python train.py --train_examples=45211 --crop_scale_min=0.7 --horizontal_flip=true --targets=["class"] --embedding_dim=192 --norm="batchnorm" --drop_path=0.1 --kernel_size=3 --learning_rate=0.0028 --beta2=0.99 --epochs=79.3 --decay_fraction=0.2 --final_lr_fraction=0.05 --warmup_steps=1400 --weight_decay=0.0
Rows from block 8 of a small image embedding model, named by matrix and row number. Rows with one number belong to one channel. Each number is 128 + 32 x the weight over its row's rms, rounded and kept within 0 to 255. All counts start at 0. Numbers have three digits each. After the name is the row's rms in percent of the matrix's.
After each channel's rows are labels from the 100 images, of 14976, where the channel reaches its highest value: "responds to" is what is common among them. Only what is clearly more common there than usual is listed. The data: photos of plants and fungi (iNaturalist).
# convs1: first pointwise conv (model.blocks.8.convs.1.weight, 384x192x1x1), inputs 0-95
# convs3: second pointwise conv (model.blocks.8.convs.3.weight, 384x384x1x1, transposed), outputs 0-95

convs1.293 105:130126065140000137136118207130067093123148132147118143125131126134138137132101138085135188126096126130143135159157116117137106135124124128025112160173146103123083127140154126136130129133145104130159129154142122095047148109128124178121118130123134131128145129155127083147137112161094144128
convs3.293 097:130216131109114070128079111126168119129158080148151120128133129130122127091096126133157143061128124113123071124103127135151127138216093129130141161092184133146128141110136088105128132084146130136129121124121127255185096021103125125111143153121128118127069126119120137127126130125126101132
responds to: order Asterales; family: Asteraceae

convs1.227 095:112121141147130117138117124128164135162208154110170135194128135128132131130119134128141168128110233125088105149129070128130139169042132185130101125119089128102145192084130110130204126151142128116125143109099097120148130116124163120129094121118093127125128133116122091126114125129144068141
convs3.227 101:115052207104132124025141132073095187112132155164113128131156172145065135125128159232125117163112111130137137170124125126131128132120127130101069135130128149131114182124078130041116099127058125140140034100118125144140134132144151109073130108128105128129157131129128118126135128136128128125
responds to: kingdom Fungi

convs1.184 099:130127000113120152255133118112116139156122123117113146135094126131133132120149127112094137122181140086142101144119121123120116159204123117120163141099145157135134126143093134168103127177094106157134141125149171063122132152142105122095119121179127142145122132041167141126126132131126132124
convs3.184 104:118126106138122132117125142121077096115114132186068193162128122144134127132177140161109126128127080128106126209129106060128119126100132151129126132120138101133119212127123086105145155110123134131147128148068160119170000113157115148136246156135111084131110143116131106179106124147156133125
responds to: kingdom Fungi; phylum Basidiomycota; class Agaricomycetes; order: Polyporales

convs1.137 101:132128121115115125130122092130125160130165110127146161125109114126138108150130105176128164117131192127130132253225066125127127123125143157128125203135073170123131100093119130169168167124102135150138151110109147134126172132129105107165128255184188110089147146117150132143129132128129142142
convs3.137 099:158168041255056127139147127155195116127120128141120145128128158130124166158126132134026141127125147167123126128139142136149158135144129148177156138157122150145016122137131128174149196160130084129123068128144124135114126212107136111125187136130114037138133164156129148148126125128127141126
responds to: class: Liliopsida; order Asparagales; family: Asparagaceae

convs1.154 109:125150017130179131133050128151119131130134127183177129116128193136129189152135157115130199154105169110133039172108125127128142133119128138123108145118125165130130133127079255125093139119125091112111128130043105122183128136139130133097130128159151129106125173177154127151114131129125131145
convs3.154 099:128127127128135124084184032112152129132132150127137128131136088157120134182118126138160123097065084134130107147109144133134136130125054112165116146102139129057122065095137141122096131181124154118107170109123130132132141125010122124128172135103124120199126063080138129145104123135182119127
responds to: order Asparagales; family: Asparagaceae; text has "yucca"

convs1.229 099:158120126103135113094156153181108124162133157160168106129191148207092123139130134148127132144175107129143150101119157117052126098146128116255084142130060129123154136104147205129067105099126126121093116110121167169205130105132176096152143119140131126120087125121149107105134163145134172098
convs3.229 096:130106133122110130120113076201197176142058147117125123127050133129155154132147057132005127090175131135130113126141193128013144130128129121199155107144117122115129149135127149135130118126122156093128120163122120115077127130103124191113116136112128141132132107214122126127137129123128131136
responds to: class: Liliopsida; order Asparagales; family: Asparagaceae

convs1.27 104:132103127129116173120132131071146115117152087133182080107096122110133128127125071146083142071123196128125143141128126101127127109114124127198126140136090122133133124080126181113212129130111144123124201129128130207144132202128128111145129124193147148030117126137129129146042151139099096139
convs3.27 090:131134160121101113080126134171130068151159101128137111146133125126120128123133094123226112153128062136136137127107128142133137090106127123112210125106127117146136153147128123022091141127111147140129165118102123122163171104120133129038146106133114138029018128143191075133127129166099063104
responds to: class: Liliopsida; order Asparagales; family: Asparagaceae

convs1.32 102:125181126113130163132121128136147132136135125129116159118131091128116142177104131221136126124142132127111168117121114105128131147126195114134151130117109192128148127146112127143081163146129120131101106109117130130123159126186113128120112079082146115134073125097126050129115092130126064128
convs3.32 102:127124127120166120168134132139200121128133127139130127163127149163127146013113128139127136132129141142129125120102129172114015079129128129139101128126030132141129133128130116125110135129064126157124148126112145120125128129128158114176132129054132145132129111131148125041118127122075128127
responds to: order Caryophyllales

convs1.329 098:127146130124094128146105127167128133128110130127116152094153132141142139193209121126130135108136133125178121118123115201053088147131127079090101128138128130132133129242119089109123130139157006136080128166122139115105151129130132129129130129068093148132100152106201127136129175122110138128
convs3.329 109:123212115132216119062111140126101144081226128117128128100096124126088100131132129122133099131119128106118111142127154129110138141118090124117177123152207147123094151127162175121131084170104132122118131127124127131125102129160125133091129125142134129124140134120114147166134119176125129129
responds to: order Caryophyllales; family: Cactaceae; text has "cactus"

convs1.260 108:138130148124134127131118100135118123105131121000127128127129138126128136127149140127131130229122147106154140140182095127131122201054114128133129128131120142125157159127131132130118154088123129128135129123125133126123103127144060127130190126128137101132124139126144108120114118127114100129
convs3.260 097:162128127133126129111136162000128131167138136128124075129126119133125122126128126123123125056126140244116119153127133118118129146116125129126000106144127118128187118114071167085185066128166122127169099128110255112129128127127025122048130101136128128126148122125107129118129128128125080111
responds to: class Liliopsida

convs1.118 105:117049121111030128128107128123116134117136177128145144142107129160116126227134121146132125154141124121035141127149143134197167133168128133130142094123146128145150158117123127096128118135143201127130127140115152135120125156134028112124166119157129121133138126141125123130107255159113155094
convs3.118 105:132130129124131156101128159128124102127119180124102112225123121122127139087130133112108053097125128129213152130140131180129133128093132113103156035136124059100120137196117000147120159101079138162145136150111121172164123042125116102101118129132128129130125107113094120126126125121123162127
responds to: order Asterales; family: Asteraceae

convs1.81 095:105126129048127125164112125119090162125122104121129115147126129087133165094127129122132111139000137069106134130086173131096174127202117041132134172129217107126114127147114128157061135144192115130153112194144129124171149124132125134100057042158057127099107134136128129170168127125119117000
convs3.81 092:140167131095127130035136086093255169153128129181218062127122102129079102120122137104131187148061162131095090128090188096132120183129146158118127136111160129110133155101123132100064130029144130131147131128124176108129078119190114047135140084085132126112139129163126086115126130123134049154
responds to: kingdom Fungi; phylum Basidiomycota; class Agaricomycetes

convs1.356 097:134129121085131133124125127137086150129154129139167115116110154064110123138161109145136140124107132134130212129116163000137129132127058110147075039108112104122109129138131123123107099127138128106140108133142115122147138117156091126120116032124117133133096131179167131141107126110125147110
convs3.356 102:138057119143142123159095129145141129049133107121131173137129132107137073128063067124074150124153126124217152082101168118128097138155207127147116157171129125166095215099155129126066134123134094159117128126136130072130132133126127138133124126127115126144128131134127185129125120095130072124
responds to: order Caryophyllales

convs1.195 091:093132136167161103136148127106126129130130128120125106156126133125148127151120126172132161160070133128176135129203090032110094142078157130108129136126109202088194151056133166122143131101127153116125123129153184172188119142136135127215129128115127105091106158144114127138084116122127083072
convs3.195 097:104006113135146123061130163117113138132173132127095135106133125119157124149149169127120126137128070134135127122161152029181126139128141105103108101109134110118249139130129164129111128129095116123128124102123127203152129101172135125106130126177127140144120151126103075132173127150155128128
responds to: class Liliopsida

convs1.361 110:109210125116133111109140228185138134105147128134093140126125170187134132154126133128070128021141137144160179127144158074117125152129124123119143094149140144125129118137168218001127156128176148061127128131133118138125208134124098155133127119099129127147123138120148112118120134127130133125
convs3.361 102:129191127122194124111118128111131139126156120102102071114128129133078126108122134128144125134070002119039064090137169085165150128014139119089133128037115111117104127117114116125107173126111161142163126116122051155117129132129171157062130138130151098079128126039122128086104129120144100039
responds to: class Polypodiopsida; text has "fern"; order Polypodiales

convs1.340 094:129131141116128127129125091142108061120128142132132131129167126133128185124081105178105141129087121130128148117245126186075188127128148129062063165129146119138130098109057128113127151127129128128129159118066152191138110087154114127128121129077174161069107134141236135158127115136173120127
convs3.340 094:128135160075125159125155132108112139114129162109145083163232114226128206077128096176131152111187119120091152103163137208153054130063142131130152118115138100158055130138115121134116133128153157121196245128111147127095129128069089128125124045125128133131091114123126140148134122110144126109
responds to: order Asparagales; family: Asparagaceae; text has "yucca"

convs1.357 098:121255130126174129140148120127130127128131109128127119135129117132122128058122097109110164014139205090153255125077150115069163198131132124124118137128129090133130129121172129119133142177103217130107133165112131111133144089127066168111120096132142127137129151071115164138121130125176071127
convs3.357 096:053137104123109138130129123150123114098088216077128126131206136170127138101146112131135116118134067109127126120222135138146192117069145115213139086175109101199094119130083126130113129124128123129137130133176122060132145086120117149187137097128140117055128122135125132128122120121219107128
responds to: order Caryophyllales

convs1.169 109:128124095148020144159128116129132128131137205125128127123088122122125126137125128169135120157155133139095181120108123122138127143136126069141089134123135130189195120127118113130137094166122108132124126136131125154099135090122055136131095088119117151128122085066143140129121255148159245110
convs3.169 099:125110115065147087179058126130128139111132113128127131125175168122129153092122128149126214107103087130157142128101109070119129133131134165138120251153165115144127152125123143128152129123154109123138126130128141133113139112146127022134127086130135125132104138127130135162151138133093122120
responds to: order Asterales; family: Asteraceae

convs1.236 092:088123118051122109137159127131129128120137128140165177109016205128129117166123130170181178112124126114087122129140107128112128147155124197149133157137122091170156198135227128123133110134126119127141105144078112109132119149140111169129128129106129166136121173056127114080128141107129121143
convs3.236 105:128128145188205163112134147125109151130084125153102134111125128128123096129128108117136130128136140080140137130132126130154138177144094149133106131096045127019129121080133105128126129131077144129128098144129109120135129146126131145127128100129112128132112129110056121129000106124091077129
responds to: class Polypodiopsida; text has "fern"

convs1.217 096:130174101128148089130115118128153166132050127094095127131130109122125121143097142131132150126128196166120075121100091122135137138118093145032210165151130189155128126198122129142105180179123188175119131108136070126109129084133146107125203159099067129097131110134170120126141129132154153125
convs3.217 106:128131120114118115128108237097154128187127103136124094129126127127067128129127025139059165133125152127126127131100213164123118122255127097116141141126142122132066140149176130132122126140134128120084109136118127048118111197051144159093118145132147164112074129168127130149110139121121160142
responds to: order Caryophyllales; family: Cactaceae

convs1.101 095:160139127116103128133154111119157128116128110115128146150172136184035114116137098129123120084131124186150135086142145138148017182198108123116096125149134128139073126122128122130142125132079130121137199111121148163149116149122136076128153230162129153136116079040121206134124136128142130127
convs3.101 102:132145145132112125136112103142133191125147114140144116113159108135123128185134128119136069126104141124141133160121122143231209142140122116060111102132186201239131125113132091080066108122127102112163127130174095161135171223127126157133108127102128118128127127128127179109166135127204153255
responds to: order Caryophyllales; family: Cactaceae