From a checkpoint of a small image embedding model.
Model: 1.69M parameters, 40-pixel images, arch xception, activation relu, depths [4, 4, 4], widths [96, 192, 384].
Data: trained on photos of plants and fungi (iNaturalist), 79.3 epochs.
Rows from block 4 of a small image embedding model, named by matrix and row number. Rows with one number belong to one channel. Each number is 128 + 24 x the weight over its row's rms, rounded and kept within 0 to 255. All counts start at 0. Numbers have three digits each. After the name is the row's rms in percent of the matrix's.
After each channel's rows are labels from the 100 images, of 14976, where the channel reaches its highest value: "patch colour" is the nearest of a few named colours to the mean colour under the peak. Only what is clearly more common there than usual is listed. The data: photos of plants and fungi (iNaturalist).
# convs1: first pointwise conv (model.blocks.4.convs.1.weight, 192x96x1x1), inputs 0-95
# convs3: second pointwise conv (model.blocks.4.convs.3.weight, 192x192x1x1, transposed), outputs 0-63

convs1.183 096:109129116150127128152124134173134120126124125134110119164130124131133138085151092126141120126137125122129137123124130126157121131135131132131127129144121076125101142109127128197114131126216141133150132127120091151140127115112126128125080082036137126130128174119116128130171137156099140056
convs3.183 092:122143127159115119116172126128130123127125128172146126128142145075131115113085123133170087121136165100127117145126125128096108153128129125137090129146134175128110127123145110133076125250129104
patch colour: grey

convs1.101 107:115115104111160120138105155110127192123156127162126147132142131100129149137126117129121134120102141230124135126146145209082127115128159128079141130117142126123129128128130138120104106129128140129124119126202133140101124104170103122109150141128131159132142099105136145119135118072127124137
convs3.101 099:136132190095123114132105124114125110243137098121128113125182140076102123107113147129126109134154122133124127172117125126110144062131128126128152126119128132137123125138114107127071116121137000
patch colour: purple; pink

convs1.50 097:156126171158129124156127120128102124113122094121128123123150126117130126000144107123131137128115120128130129113119116128104128125158154091132113110133146146148120129158138121132079143156127215126132134136126122131084134128148085122109163141130128149130128129130145126127121105106131125140
convs3.50 110:128125155098125148145122127135127129115132141132120127128124122125154127127126128127128124113121115214170133098137123197114158127129174130129143129130135115120125120129133121109138155131127110
patch colour: purple

convs1.173 123:123114123126136130145130131127133128116128150132131128124127131160120141126124127255118104140116119130123174129142128128129123123131089124043135134125127126136127125122128134124118108117109107127130139117133126127128130126135130099099127119074124126127126123127130155121205128128120124164
convs3.173 111:142128150129117110190131176131127184078090090129018120133137092104130119121069127147131080128102128129128127112130128078127114129120130128103133128133117158094133143090127127140127150119108126
patch colour: brown

convs1.118 109:135136128138103131128144131129124122159127190124133121190128128128109128129115113127069127080098129040129131125127115159135135130122177130122127193138119163151126137150119129144138136145125150128100152128111128135126205152114128133121120185126117127131129140123092084110126115126097147092
convs3.118 108:124130178125130037129129145128122147129124125127129109167123132143135169125103126129126116142109172114131191123140123120177129136147104133128128161134120131126121133124117131064127125129107125
patch colour: orange

convs1.96 109:132135178161137128126119131128147142102095160162128090142140131111128134107130127116130114129129134119123139128136123124095110113132138064128141130118132142130077133138098128164124149159130129174137125151207122145141122125117132109111127128135130134124125129139122165113137134000152112101
convs3.96 096:145098125122156236128132127106127136127121128130128108111122128146087118128123138128135129127128129156128071126115127127109129144090146130127107103122180149111135129154127123071121121195128163
patch colour: purple

convs1.87 099:076110172113118177157138118126092129149137136120139122109115131122167128127128065106128126128137110153109117129138118182127117159161159126122128154183128095133136131129117133135138122129132133011078123138121128125125118156127149126127128119125130147161137129128123121085145125078125156129
convs3.87 096:131131160165140126119125124163173129127107128126138153091120133150122099136111119155101126129134133133127195137107203131123129154127128128143146131128142151112142111150141142104132205138127125
patch colour: pink

convs1.9 087:126133112120126119134133132084100129177125148132129106115104126205137120154114129128115146169134124129198134169126126130102134132116130126079117169127075103132152128118127078128124111105123127124158179097108128128147141124119107141131129128123130134114129135137132120095112173129107163217
convs3.9 104:123128129171088206129129127154142127159126129125131133128132119114125122129116131124178156132132122131155122171055130110123127128128121128134129120128110132059115128130136119128174126131116130
patch colour: yellow

convs1.1 105:129126147129128123126134139133127127105141127129124134122130134126127205133146117137133123127132118126109134127126135155123133125113115136128124126149133091127120065122128157122132132137131131129170156041204131131104054046152135180122129120128126191088127137126135128126128138111126128106
convs3.1 096:160133123113131155128111130136131126178129108121129121130130163135166134129144128088123117129130136152145130143135166128136181061122129155088156134105151130141106118160122132129138142124128128
patch colour: yellow

convs1.26 109:117126144130119128133126130128150134140122141126082119128127124129130147188133104111128127080131132128122134130150117148123112134125131124118127146135149133117129138255160112129105142129093121228130122116113129131129125129116135118126136207146144125133087129139116127128126107130123116129
convs3.26 095:155122136120127144047141131129129149202128123129128045167130136147128139146100134109128121126129162134111126143142132131124154128156143129150130084120126127143150146070144129124173140107184092
patch colour: grey

convs1.188 098:088161102126125124131118157129119118129142129134128129131131128128132128125129125124135124147106154173150142140128134179121128196112117118121130127127182135135113143151131139113066130123128085130118122103138130163012113038128149140136145129145135156113136105103121130125126127127126108119
convs3.188 097:090127149122125139120135129101121129113124130128130141181098109168165129112171130129129116130178099130131133146128111136159100123142137117144105094121100121140137148117125128119134113116131116
patch colour: purple

convs1.155 109:118141189125135137150126128147127113118123135126132120111140123128132127113122149135132130137123000162108124119150131127125126074128153117117099137131120160151126157127139127129127115142089109128126127128126138131133105128075130098067152129142125124119130127118130130128119131104128106159
convs3.155 110:175113126123098101137147128112132114122100112117150126134129108124133126129136200137131125136083129125127129073135129076131134125202133139047132130123127134128128114132128154129102125132103135
patch colour: brown

convs1.2 100:057127130118124123129141135139128137127129129113127110176166137171154184134112063196139117123110133130071129103139130139164135128120195131141122107134126125125134129131124094130134124136106087146131132125125204126133127116091065123122121132124138127126128138103115129142166128126093132124
convs3.2 099:175085128129127125121131129125124127126140124130130055129142133160124113127128118157129105159131101125065135124064135127115128139141126126126117057129141134163207084115135136125126120134220155
patch colour: grey

convs1.56 091:125131126128072130127136171127139093135134133104041134123124128127092120111112124158125136115086115130124130112116134138080118130126147127117128142131129112089132130139129105164080132131167126129141133130127127191139182130115118147131121153074129124121128137112134025141163134129118115127
convs3.56 102:126126229112091093132130127165124127119095128109162123123124127114130131127132121143095040153107130130136147128124131116111154112121091126142133194168123142102159147159111139129126100128111126
patch colour: orange

convs1.84 107:165120148121113119201133124177147143125124121192125112136131146132116122120127129143118131128123124135152124183140128134109159126125193118122133118128134127078132123164129120137148127127152164133120138086122081171111128146116117107072142128114123129128128044149065117148128128139123126111
convs3.84 097:120130129142133114128131120131154119142127172136155135127123109049179121133148132111136098209138095115135131097128129125128129132138121126154112146131128120116128128134117123111118128169131083
patch colour: yellow

convs1.6 089:126091059131117074129113119133104114161129090126084132191145124139143114198118100131151122174128127130124167127033120128128131186130126120124126133127125126138125128120131144130135111094129129128126131131165122129092136123134117103135140061136127127129127104140144141146132152136155125128
convs3.6 094:201132131114175130103039129139095082128120065098125147121144129139130109101122136126129133129128127106116130129139128135118101099130116127076126144138113139128085158137136099123150167121108095
patch colour: cyan

convs1.8 100:104141129122126126146137149138162138125111131102111117202162138149122130126120113133145124127127087121128156129174128134127134103127129148126127113098127143124158126132204058128129119127111114128154133111142197119134126125128146086128127181128139143103126127138131128125124128111044134194
convs3.8 100:098159107133140167103132088139128120128124142118123135127124141124129125125124138129144145163127207118142160136135121179160124128116134127131146130125128124054091130128162124129150120129044133
patch colour: brown

convs1.36 093:125125117111150112136122137054172126115124138130124107124129141175130125118144128118126075132112132128127103103122110123139082127149060140091098092121129127166128129106220132117114126161129129205130146124122153118174129129129141127149128176127151153130126128118114145148109128154122120117
convs3.36 096:090095113144132103071137107126134105122134130113128176124122126134115123136128124126136156174132139131137124069126108128125132124101116120118119131131129124122126140116128115110128135122136120
patch colour: cyan

convs1.160 107:053129132183129132125108131116137129132198094131141133107129129124134171128117126124128122131131128248125142147111120149155130123146127107134137152129160122129154124151126159106130142145094127148112122128112132144093116114128127134132130123130130122122197128056131110129133121109132115130
convs3.160 090:121075156135113137157111156130154124106168153248135127146139154124133085129087119123228136115090129137135183127125126128092130120133125129110145132160129132114196138191129155129125107130142142
patch colour: purple

convs1.90 102:128060131192128128118125123136116125127118145121119139096136129149112162155127088121167200124112128128144116125128128122154120085128134167128128128098140087121131123132138135108123128107206129130232133131152124105129124126172111125130138127132136138129122118097152131170128115137106113126
convs3.90 109:101128139152132127141097114100116123150137123114110111128128127126189114129066125120120128146111129139124147122122151065130128180127117129134151146111150128093137116100132155118127123137119133
patch colour: grey

convs1.79 114:123125130186116117140136122157126135117134149136146127125127104128133167151138052124139123127109148121135123128129129128232077139125134190129136127098119095127129124122132128118136132082153129127145113139129131126136110127164127126128129132129145149097125135126136127241124131130143135114
convs3.79 107:125122126117129109131166136176129128135121125133125132127128149131133164125126129144121128129128125082113116144138114146156117113118129148147134125135103101139103118122140127156116104122146138
patch colour: brown

convs1.66 102:161132122135198145129118129118122144129129135131115106118116122050133132127126140127125128155140124133131128128126132116156034129128139139076174119131136126141103126140122073120111120146129118130130108181162124129124126115123053129070130125154112158121122094153137158128112121115127127165
convs3.66 097:093144131128128088123112126121134128160128130126136130122133121125123144127138158113129176119126135106138137024112133111178150110127125121112126154127124097136024112092124081128124168126137125
patch colour: purple; pink

convs1.185 106:122151129127126129129148223122120127129106130119140136128135122130130099118119128128141103130114106140138129121138142152152116117131124113204112137147141127127122127121119128128128222111115118133128064112139126121126131138080132169106104130126138122121138105112152133129125102128047064105
convs3.185 096:128132128123134105126115161128131128125091106161130096165137128129129131171121174128123130132127127111094131126109125133131132093125124130130152130110091139124144043115075129124129128112134132
patch colour: pink

convs1.92 117:119122162127136129130116138139163125155121158117111174242128140168115127129128088164127160126140129137128125195139120131128200130109138122130128118188127128126131121132128124144129128127112125133120159124134126126137128131091123128132110134111136153193129134132054125131131154127138135128
convs3.92 096:105129103131118117119100132107146083129136188168114129140129116129133140126146126139131121109129114134046127123093105128154081106126126130137126126148123135139128137126132122130127112110117130
patch colour: yellow

convs1.12 110:123113132124127119199102135133128128133104128126117135174127114128109102146128116125127129122136132084131163119191127177128131128127128122111127124134117121115127123121133119147127106122130194120110123109120121136148129123125101142154129236115104136219068126134105114135146137127125132127
convs3.12 104:123102129130115129128146127173129166138014095104136120129162136118133105118101171119133135123112127110151128083129153130129127126128149129125132143112103110117128126097149128127083119137128143
patch colour: grey

convs1.83 095:138118100126124117129095127131133128127145123140091134139134119126138126194094127143152157129123110125123123190105130126073119144090102143122150144129127136135121126112128124135132139151150122132175140129124137119131128122144131126140129130000126134120120123157148122119127213157129096130
convs3.83 097:113080124131106108168146128125112129120136163111115135088127128150127146141123124127129123072125096128131132127113120132069138111129128034162144128108121081105162114154106135133109131090130105
patch colour: yellow

convs1.81 089:131162056125108127202129128137166126124123122124092137142129121199108128219082100125128117137133099121168127115128128128113124128123132134092131128109138127135126159115120124102164124132098096119163129124119113126136136100118126069127136118128104128143144124120122092130125176098102137135
convs3.81 097:128159221126129142132109114139151129127145129107129125126125127125131122132128128124133128129155122124123113143091148135143111255136062129130160122129122121127125129127147139105159128095123127
patch colour: yellow

convs1.42 092:190130136089117125127134208133132116127133126128153111162131146191133172069145124125154083186120129129166136086125142153132145114132090115128126127150153115157126122129145128073141143121117124076155136126124142136133130123150161131136122131120122096110126129132126142124127131129120163190
convs3.42 097:115138124141066138253192128127128130136080125129162126139128129127142142035125124126123127119125099128105127135133119116113120136130142119092064132142128126128130110131112123028089144123129119
patch colour: black

convs1.177 093:099153182133128117130172016170068136125126132128128114159128116129122119137130132130102100128129127141138131114132132127134170137143126118136119123139131136179113135106142129100195141142132084122127131145130149120127169133139121182099121127162127119145131099076137123111128135147158111126
convs3.177 093:134017124128140139077135123127126114071131127104127127109093125134145144167141126127120138131128139147122123141132031123102134120126135122115128043127127184109116131104143154133135091131128127
patch colour: green