From a checkpoint of a small image embedding model: 40-pixel images, held-out accuracy 83%.
Rows from block 4 of a small image embedding model, named by matrix and row number. Rows with one number belong to one channel. Each number is 128 + 32 x the weight over its row's rms, rounded and kept within 0 to 255. All counts start at 0. Numbers have three digits each.
After each channel's rows are labels from the 100 images, of 14976, where the channel reaches its highest value: "colour at peak" is the nearest of a few named colours to the mean colour under the peak. Only what is clearly more common there than usual is listed. The data: photos of plants and fungi (iNaturalist).
# convs1: first pointwise conv (model.blocks.4.convs.1.weight, 192x96x1x1), inputs 0-95
# convs3: second pointwise conv (model.blocks.4.convs.3.weight, 192x192x1x1, transposed), outputs 0-63

convs1.190:130122089072116120128098127148141132143147144139127136105203034125161134067128122136128122084140130123132127142128140124142131132128153128236136124131167149155106117184090133094109172073130107126112114255146170131073126159138128137049111128129149160116131137091122169129148079125142155130
convs3.190:195134137115130080131129158078128127101078206116132112154158129107104126129086134129121128236131129137103145134079077119129124141163138113144118127128000226149147122096090076199133072128126109
colour at peak: pink

convs1.144:129126095135128119118155127137176125068135127086091131122142133224126127121131176101121122118120107138141135114126129111072144127098185143128119123130126082140075126133174115126099118130108131157222032112140128106236128060128127088126123145126133125095051170159122122212133119119135138155
convs3.144:128000127080103126158116137092129129118132128194140118144142161155140077126129156124106124108122091157123142061155134126132130112134184125112123119124202147129183085125158134128128163127123128
colour at peak: pink

convs1.164:122130130117097153135128055134075111168124134129117122126129054146118120109112136097116121143127118169124124143137106138117133165141136112169126210152114126122167125132128167125132140133113113127144136128134110150134124140113095129179127191152129078121129118082149000079027141046151118137
convs3.164:082090126121167091102129127127128126135125131127133119127127013000226136144131082121131135139175115124127149136110110120165149123142139152121128131140126134120120124091085000087139124148100092
colour at peak: yellow; orange

convs1.59:134048123135134229124098135126131127164109130106108145134129128130126147127163140172107116120118126125115127142127113130140122128130101125128136114166103133135052132130136099112081126154126113143132132149115132151111145076131135136000117115122128145000038119135126122100133133140138130135
convs3.59:134223092067127179087151122118144128132169134132127126080129241123141140156126130142132108146108221125132126126127124125097129128117118132130125161125127125133128141114128113146136128234095137
colour at peak: brown

convs1.156:138120159145134097125138099077143129118085128097199125128133115090202174129129182058120128113137116124131128144114077132128128129096135129130177103100122132139199166158098228226124122129149122212129146140125242129128137123128125174153144100135086128165146122096107129132136123124126144145
convs3.156:129142123100075089125127119064134101053131152120136130123124147086122137078116124130039183067128120134110063126116124112125129160128128119120093037132109133138127126128125114125131148131129133
colour at peak: pink

convs1.22:116138069074131137125096125127118130053109126144139120117159105116122122141127128129147100148155127131114126129078125209139173155138125125134176126127103157140080127120183134124129244132130138126163113126120099177127153015127136131128134128137082122106080152125141126115152040063049091125
convs3.22:126126137101141163122208131131136132115122117169116134126125086136170176129128131133137131103093184124149124109116127138113139077139120125126135144127101222123141117172102128117178137132039120
colour at peak: pink; white

convs1.49:150108123137137124145160145150132133134093091165096121146133123027178130130129123135124135077191108105090128129124149131112128130134128120119130126117135127077059132117139122236144130134164076166128149128124122151122116091088100106068131223106125148118058142124230079122113144146118127191
convs3.49:119162127141149152084123124122159131137110119190128101140127091121127096128207122124145100121164122134098115128025087133136125158123129147116102134199123135121127139070107124121123132122165131
colour at peak: pink

convs1.100:127085101138110130165127128143146121146164211127122141151093140129132108124141131126150134125127084087182121216093120112140124112147217145135089106127081089087151084138070132172133128111145166106192112125143133129191137212133180131145097132082127132137129085113126126133159079172162139218
convs3.100:128136021126129131108160131141120132092121136114120122201138098132128122129207156131096115129050109117103134120233105125131098118097140200135107129066129130105141129035122134103099149108121142
colour at peak: yellow

convs1.98:140164135133086182135130123122128128141120143125103138001000161130154148116125031137087131122150081132128114125139107134137073124135128141184132125132129105119128129150098120134143147117117129129128132130138130129134033130115152146111077132122117140143128100120110121136126128128120134104
convs3.98:076123124074130101128148121099132129096116135126118084121140096139063131152127135123139082126116166099123126089122126149186131126128131096135045144134104123199103142084107126147118129120132051
colour at peak: yellow

convs1.82:129127121179132135147102127152123187131089128123131114130172113123124015135119138111233106137137128176077102128112131065092045214162131149137199128111117147132129126127129137118127177125132122083139034146177121128137088116108108118122143122131130122130142130119176141124086170086147108109
convs3.82:103122136161110136181139126131139133191159126139083115138127104120125124128140108121177137100133132255162128124149162120133128130129127135122125130127119118180155126097120128129181132140150140
colour at peak: pink

convs1.0:129127133126134131129129130131125131121121155108128173127143137110132116130110113078129109114117123128103132109118097159159168128100155116140114138115120141118113121160147092134092255128127121121134000193135129158133179127054124129055136128160136128107127123033118133108136137088122110077
convs3.0:071127124117118129134108099138099135113152060105119181103134008143202141118124037148127125130147166102199119124172229172149123131124085130084122089129153126099105131127153179048125128150117129
colour at peak: pink

convs1.112:115153255119152154129183137188147173134122131130180108129195059043152123087085111122116121134129115139079117142130121133131130132128125147132117180123126079131126127128128128095168131133105124080127110212138199142172104128130127126059140124145128128125129083108188188128162147109131127128
convs3.112:137128128110071130126128131128128136114074101126127129128104127126122122124189137105125130122128128101126116122028118125130128061131114083023000130124124154106126096139128122128091128127128152
colour at peak: pink; purple

convs1.40:127126097061134124117075119135049128119103129143137135112128128117126101127122195135116128127082126159133163076134134067067129186124133114071120144144129127170127142135107128129106125117000133117173059114127143139146151092154089154126099125134100150122132152116175080093113089121057063144
convs3.40:097130141070126131173130132132124197155125128128116107126214123144133131187149063129121082170131156133126158117129142128130174074109165145146113132133057150145118213124122130154123152115134123
colour at peak: pink

convs1.166:100140117134145128129129127127129125121131130148124127129166117137128125155125107126167098169127118128140147137153150123128073122114127112129123129129123128124121113131098129099110135136130132123158008126255102160101126117114111108105169135179131127126128053142167183127112130029128146130
convs3.166:215136149139173214125120114115136132129111073133134134076112152131112194090174117195175129116156127196106166199169126150122125147114156130140164032108152134113126125179129120107129126125123138
colour at peak: pink

convs1.169:116174107131141039126116135093126122123089150132141144129115127124048018185136136144158170184175143128128189118127119088118116144115057129095168134126135122127122130133126147095143111127131144173175084131070170075132111132106144127113218149126123156122126133070117147184094135136128133070
convs3.169:130131165149115132143133130128068140175130128136126107115131138107118125121149191115133124117132128190125111129128144118140118127131149077118121105117113138128170186122125125114211153137121128
colour at peak: pink

convs1.136:131117128128137132133101131110116139128131134131128131000142122082134129117135116092130141135124121122132127145191107175176148127132146119116106122119117097154137135135167107025130130130064129125105091128162128127128081135089103188125122124244118241164130133052128128125109128112129120135
convs3.136:139223046100134136130129125138152128224154108121129142139127150108127131131133253080153144139128140162124134014097121130169170131143090109124118163137134121207101120101139059121106141150154115
colour at peak: pink; purple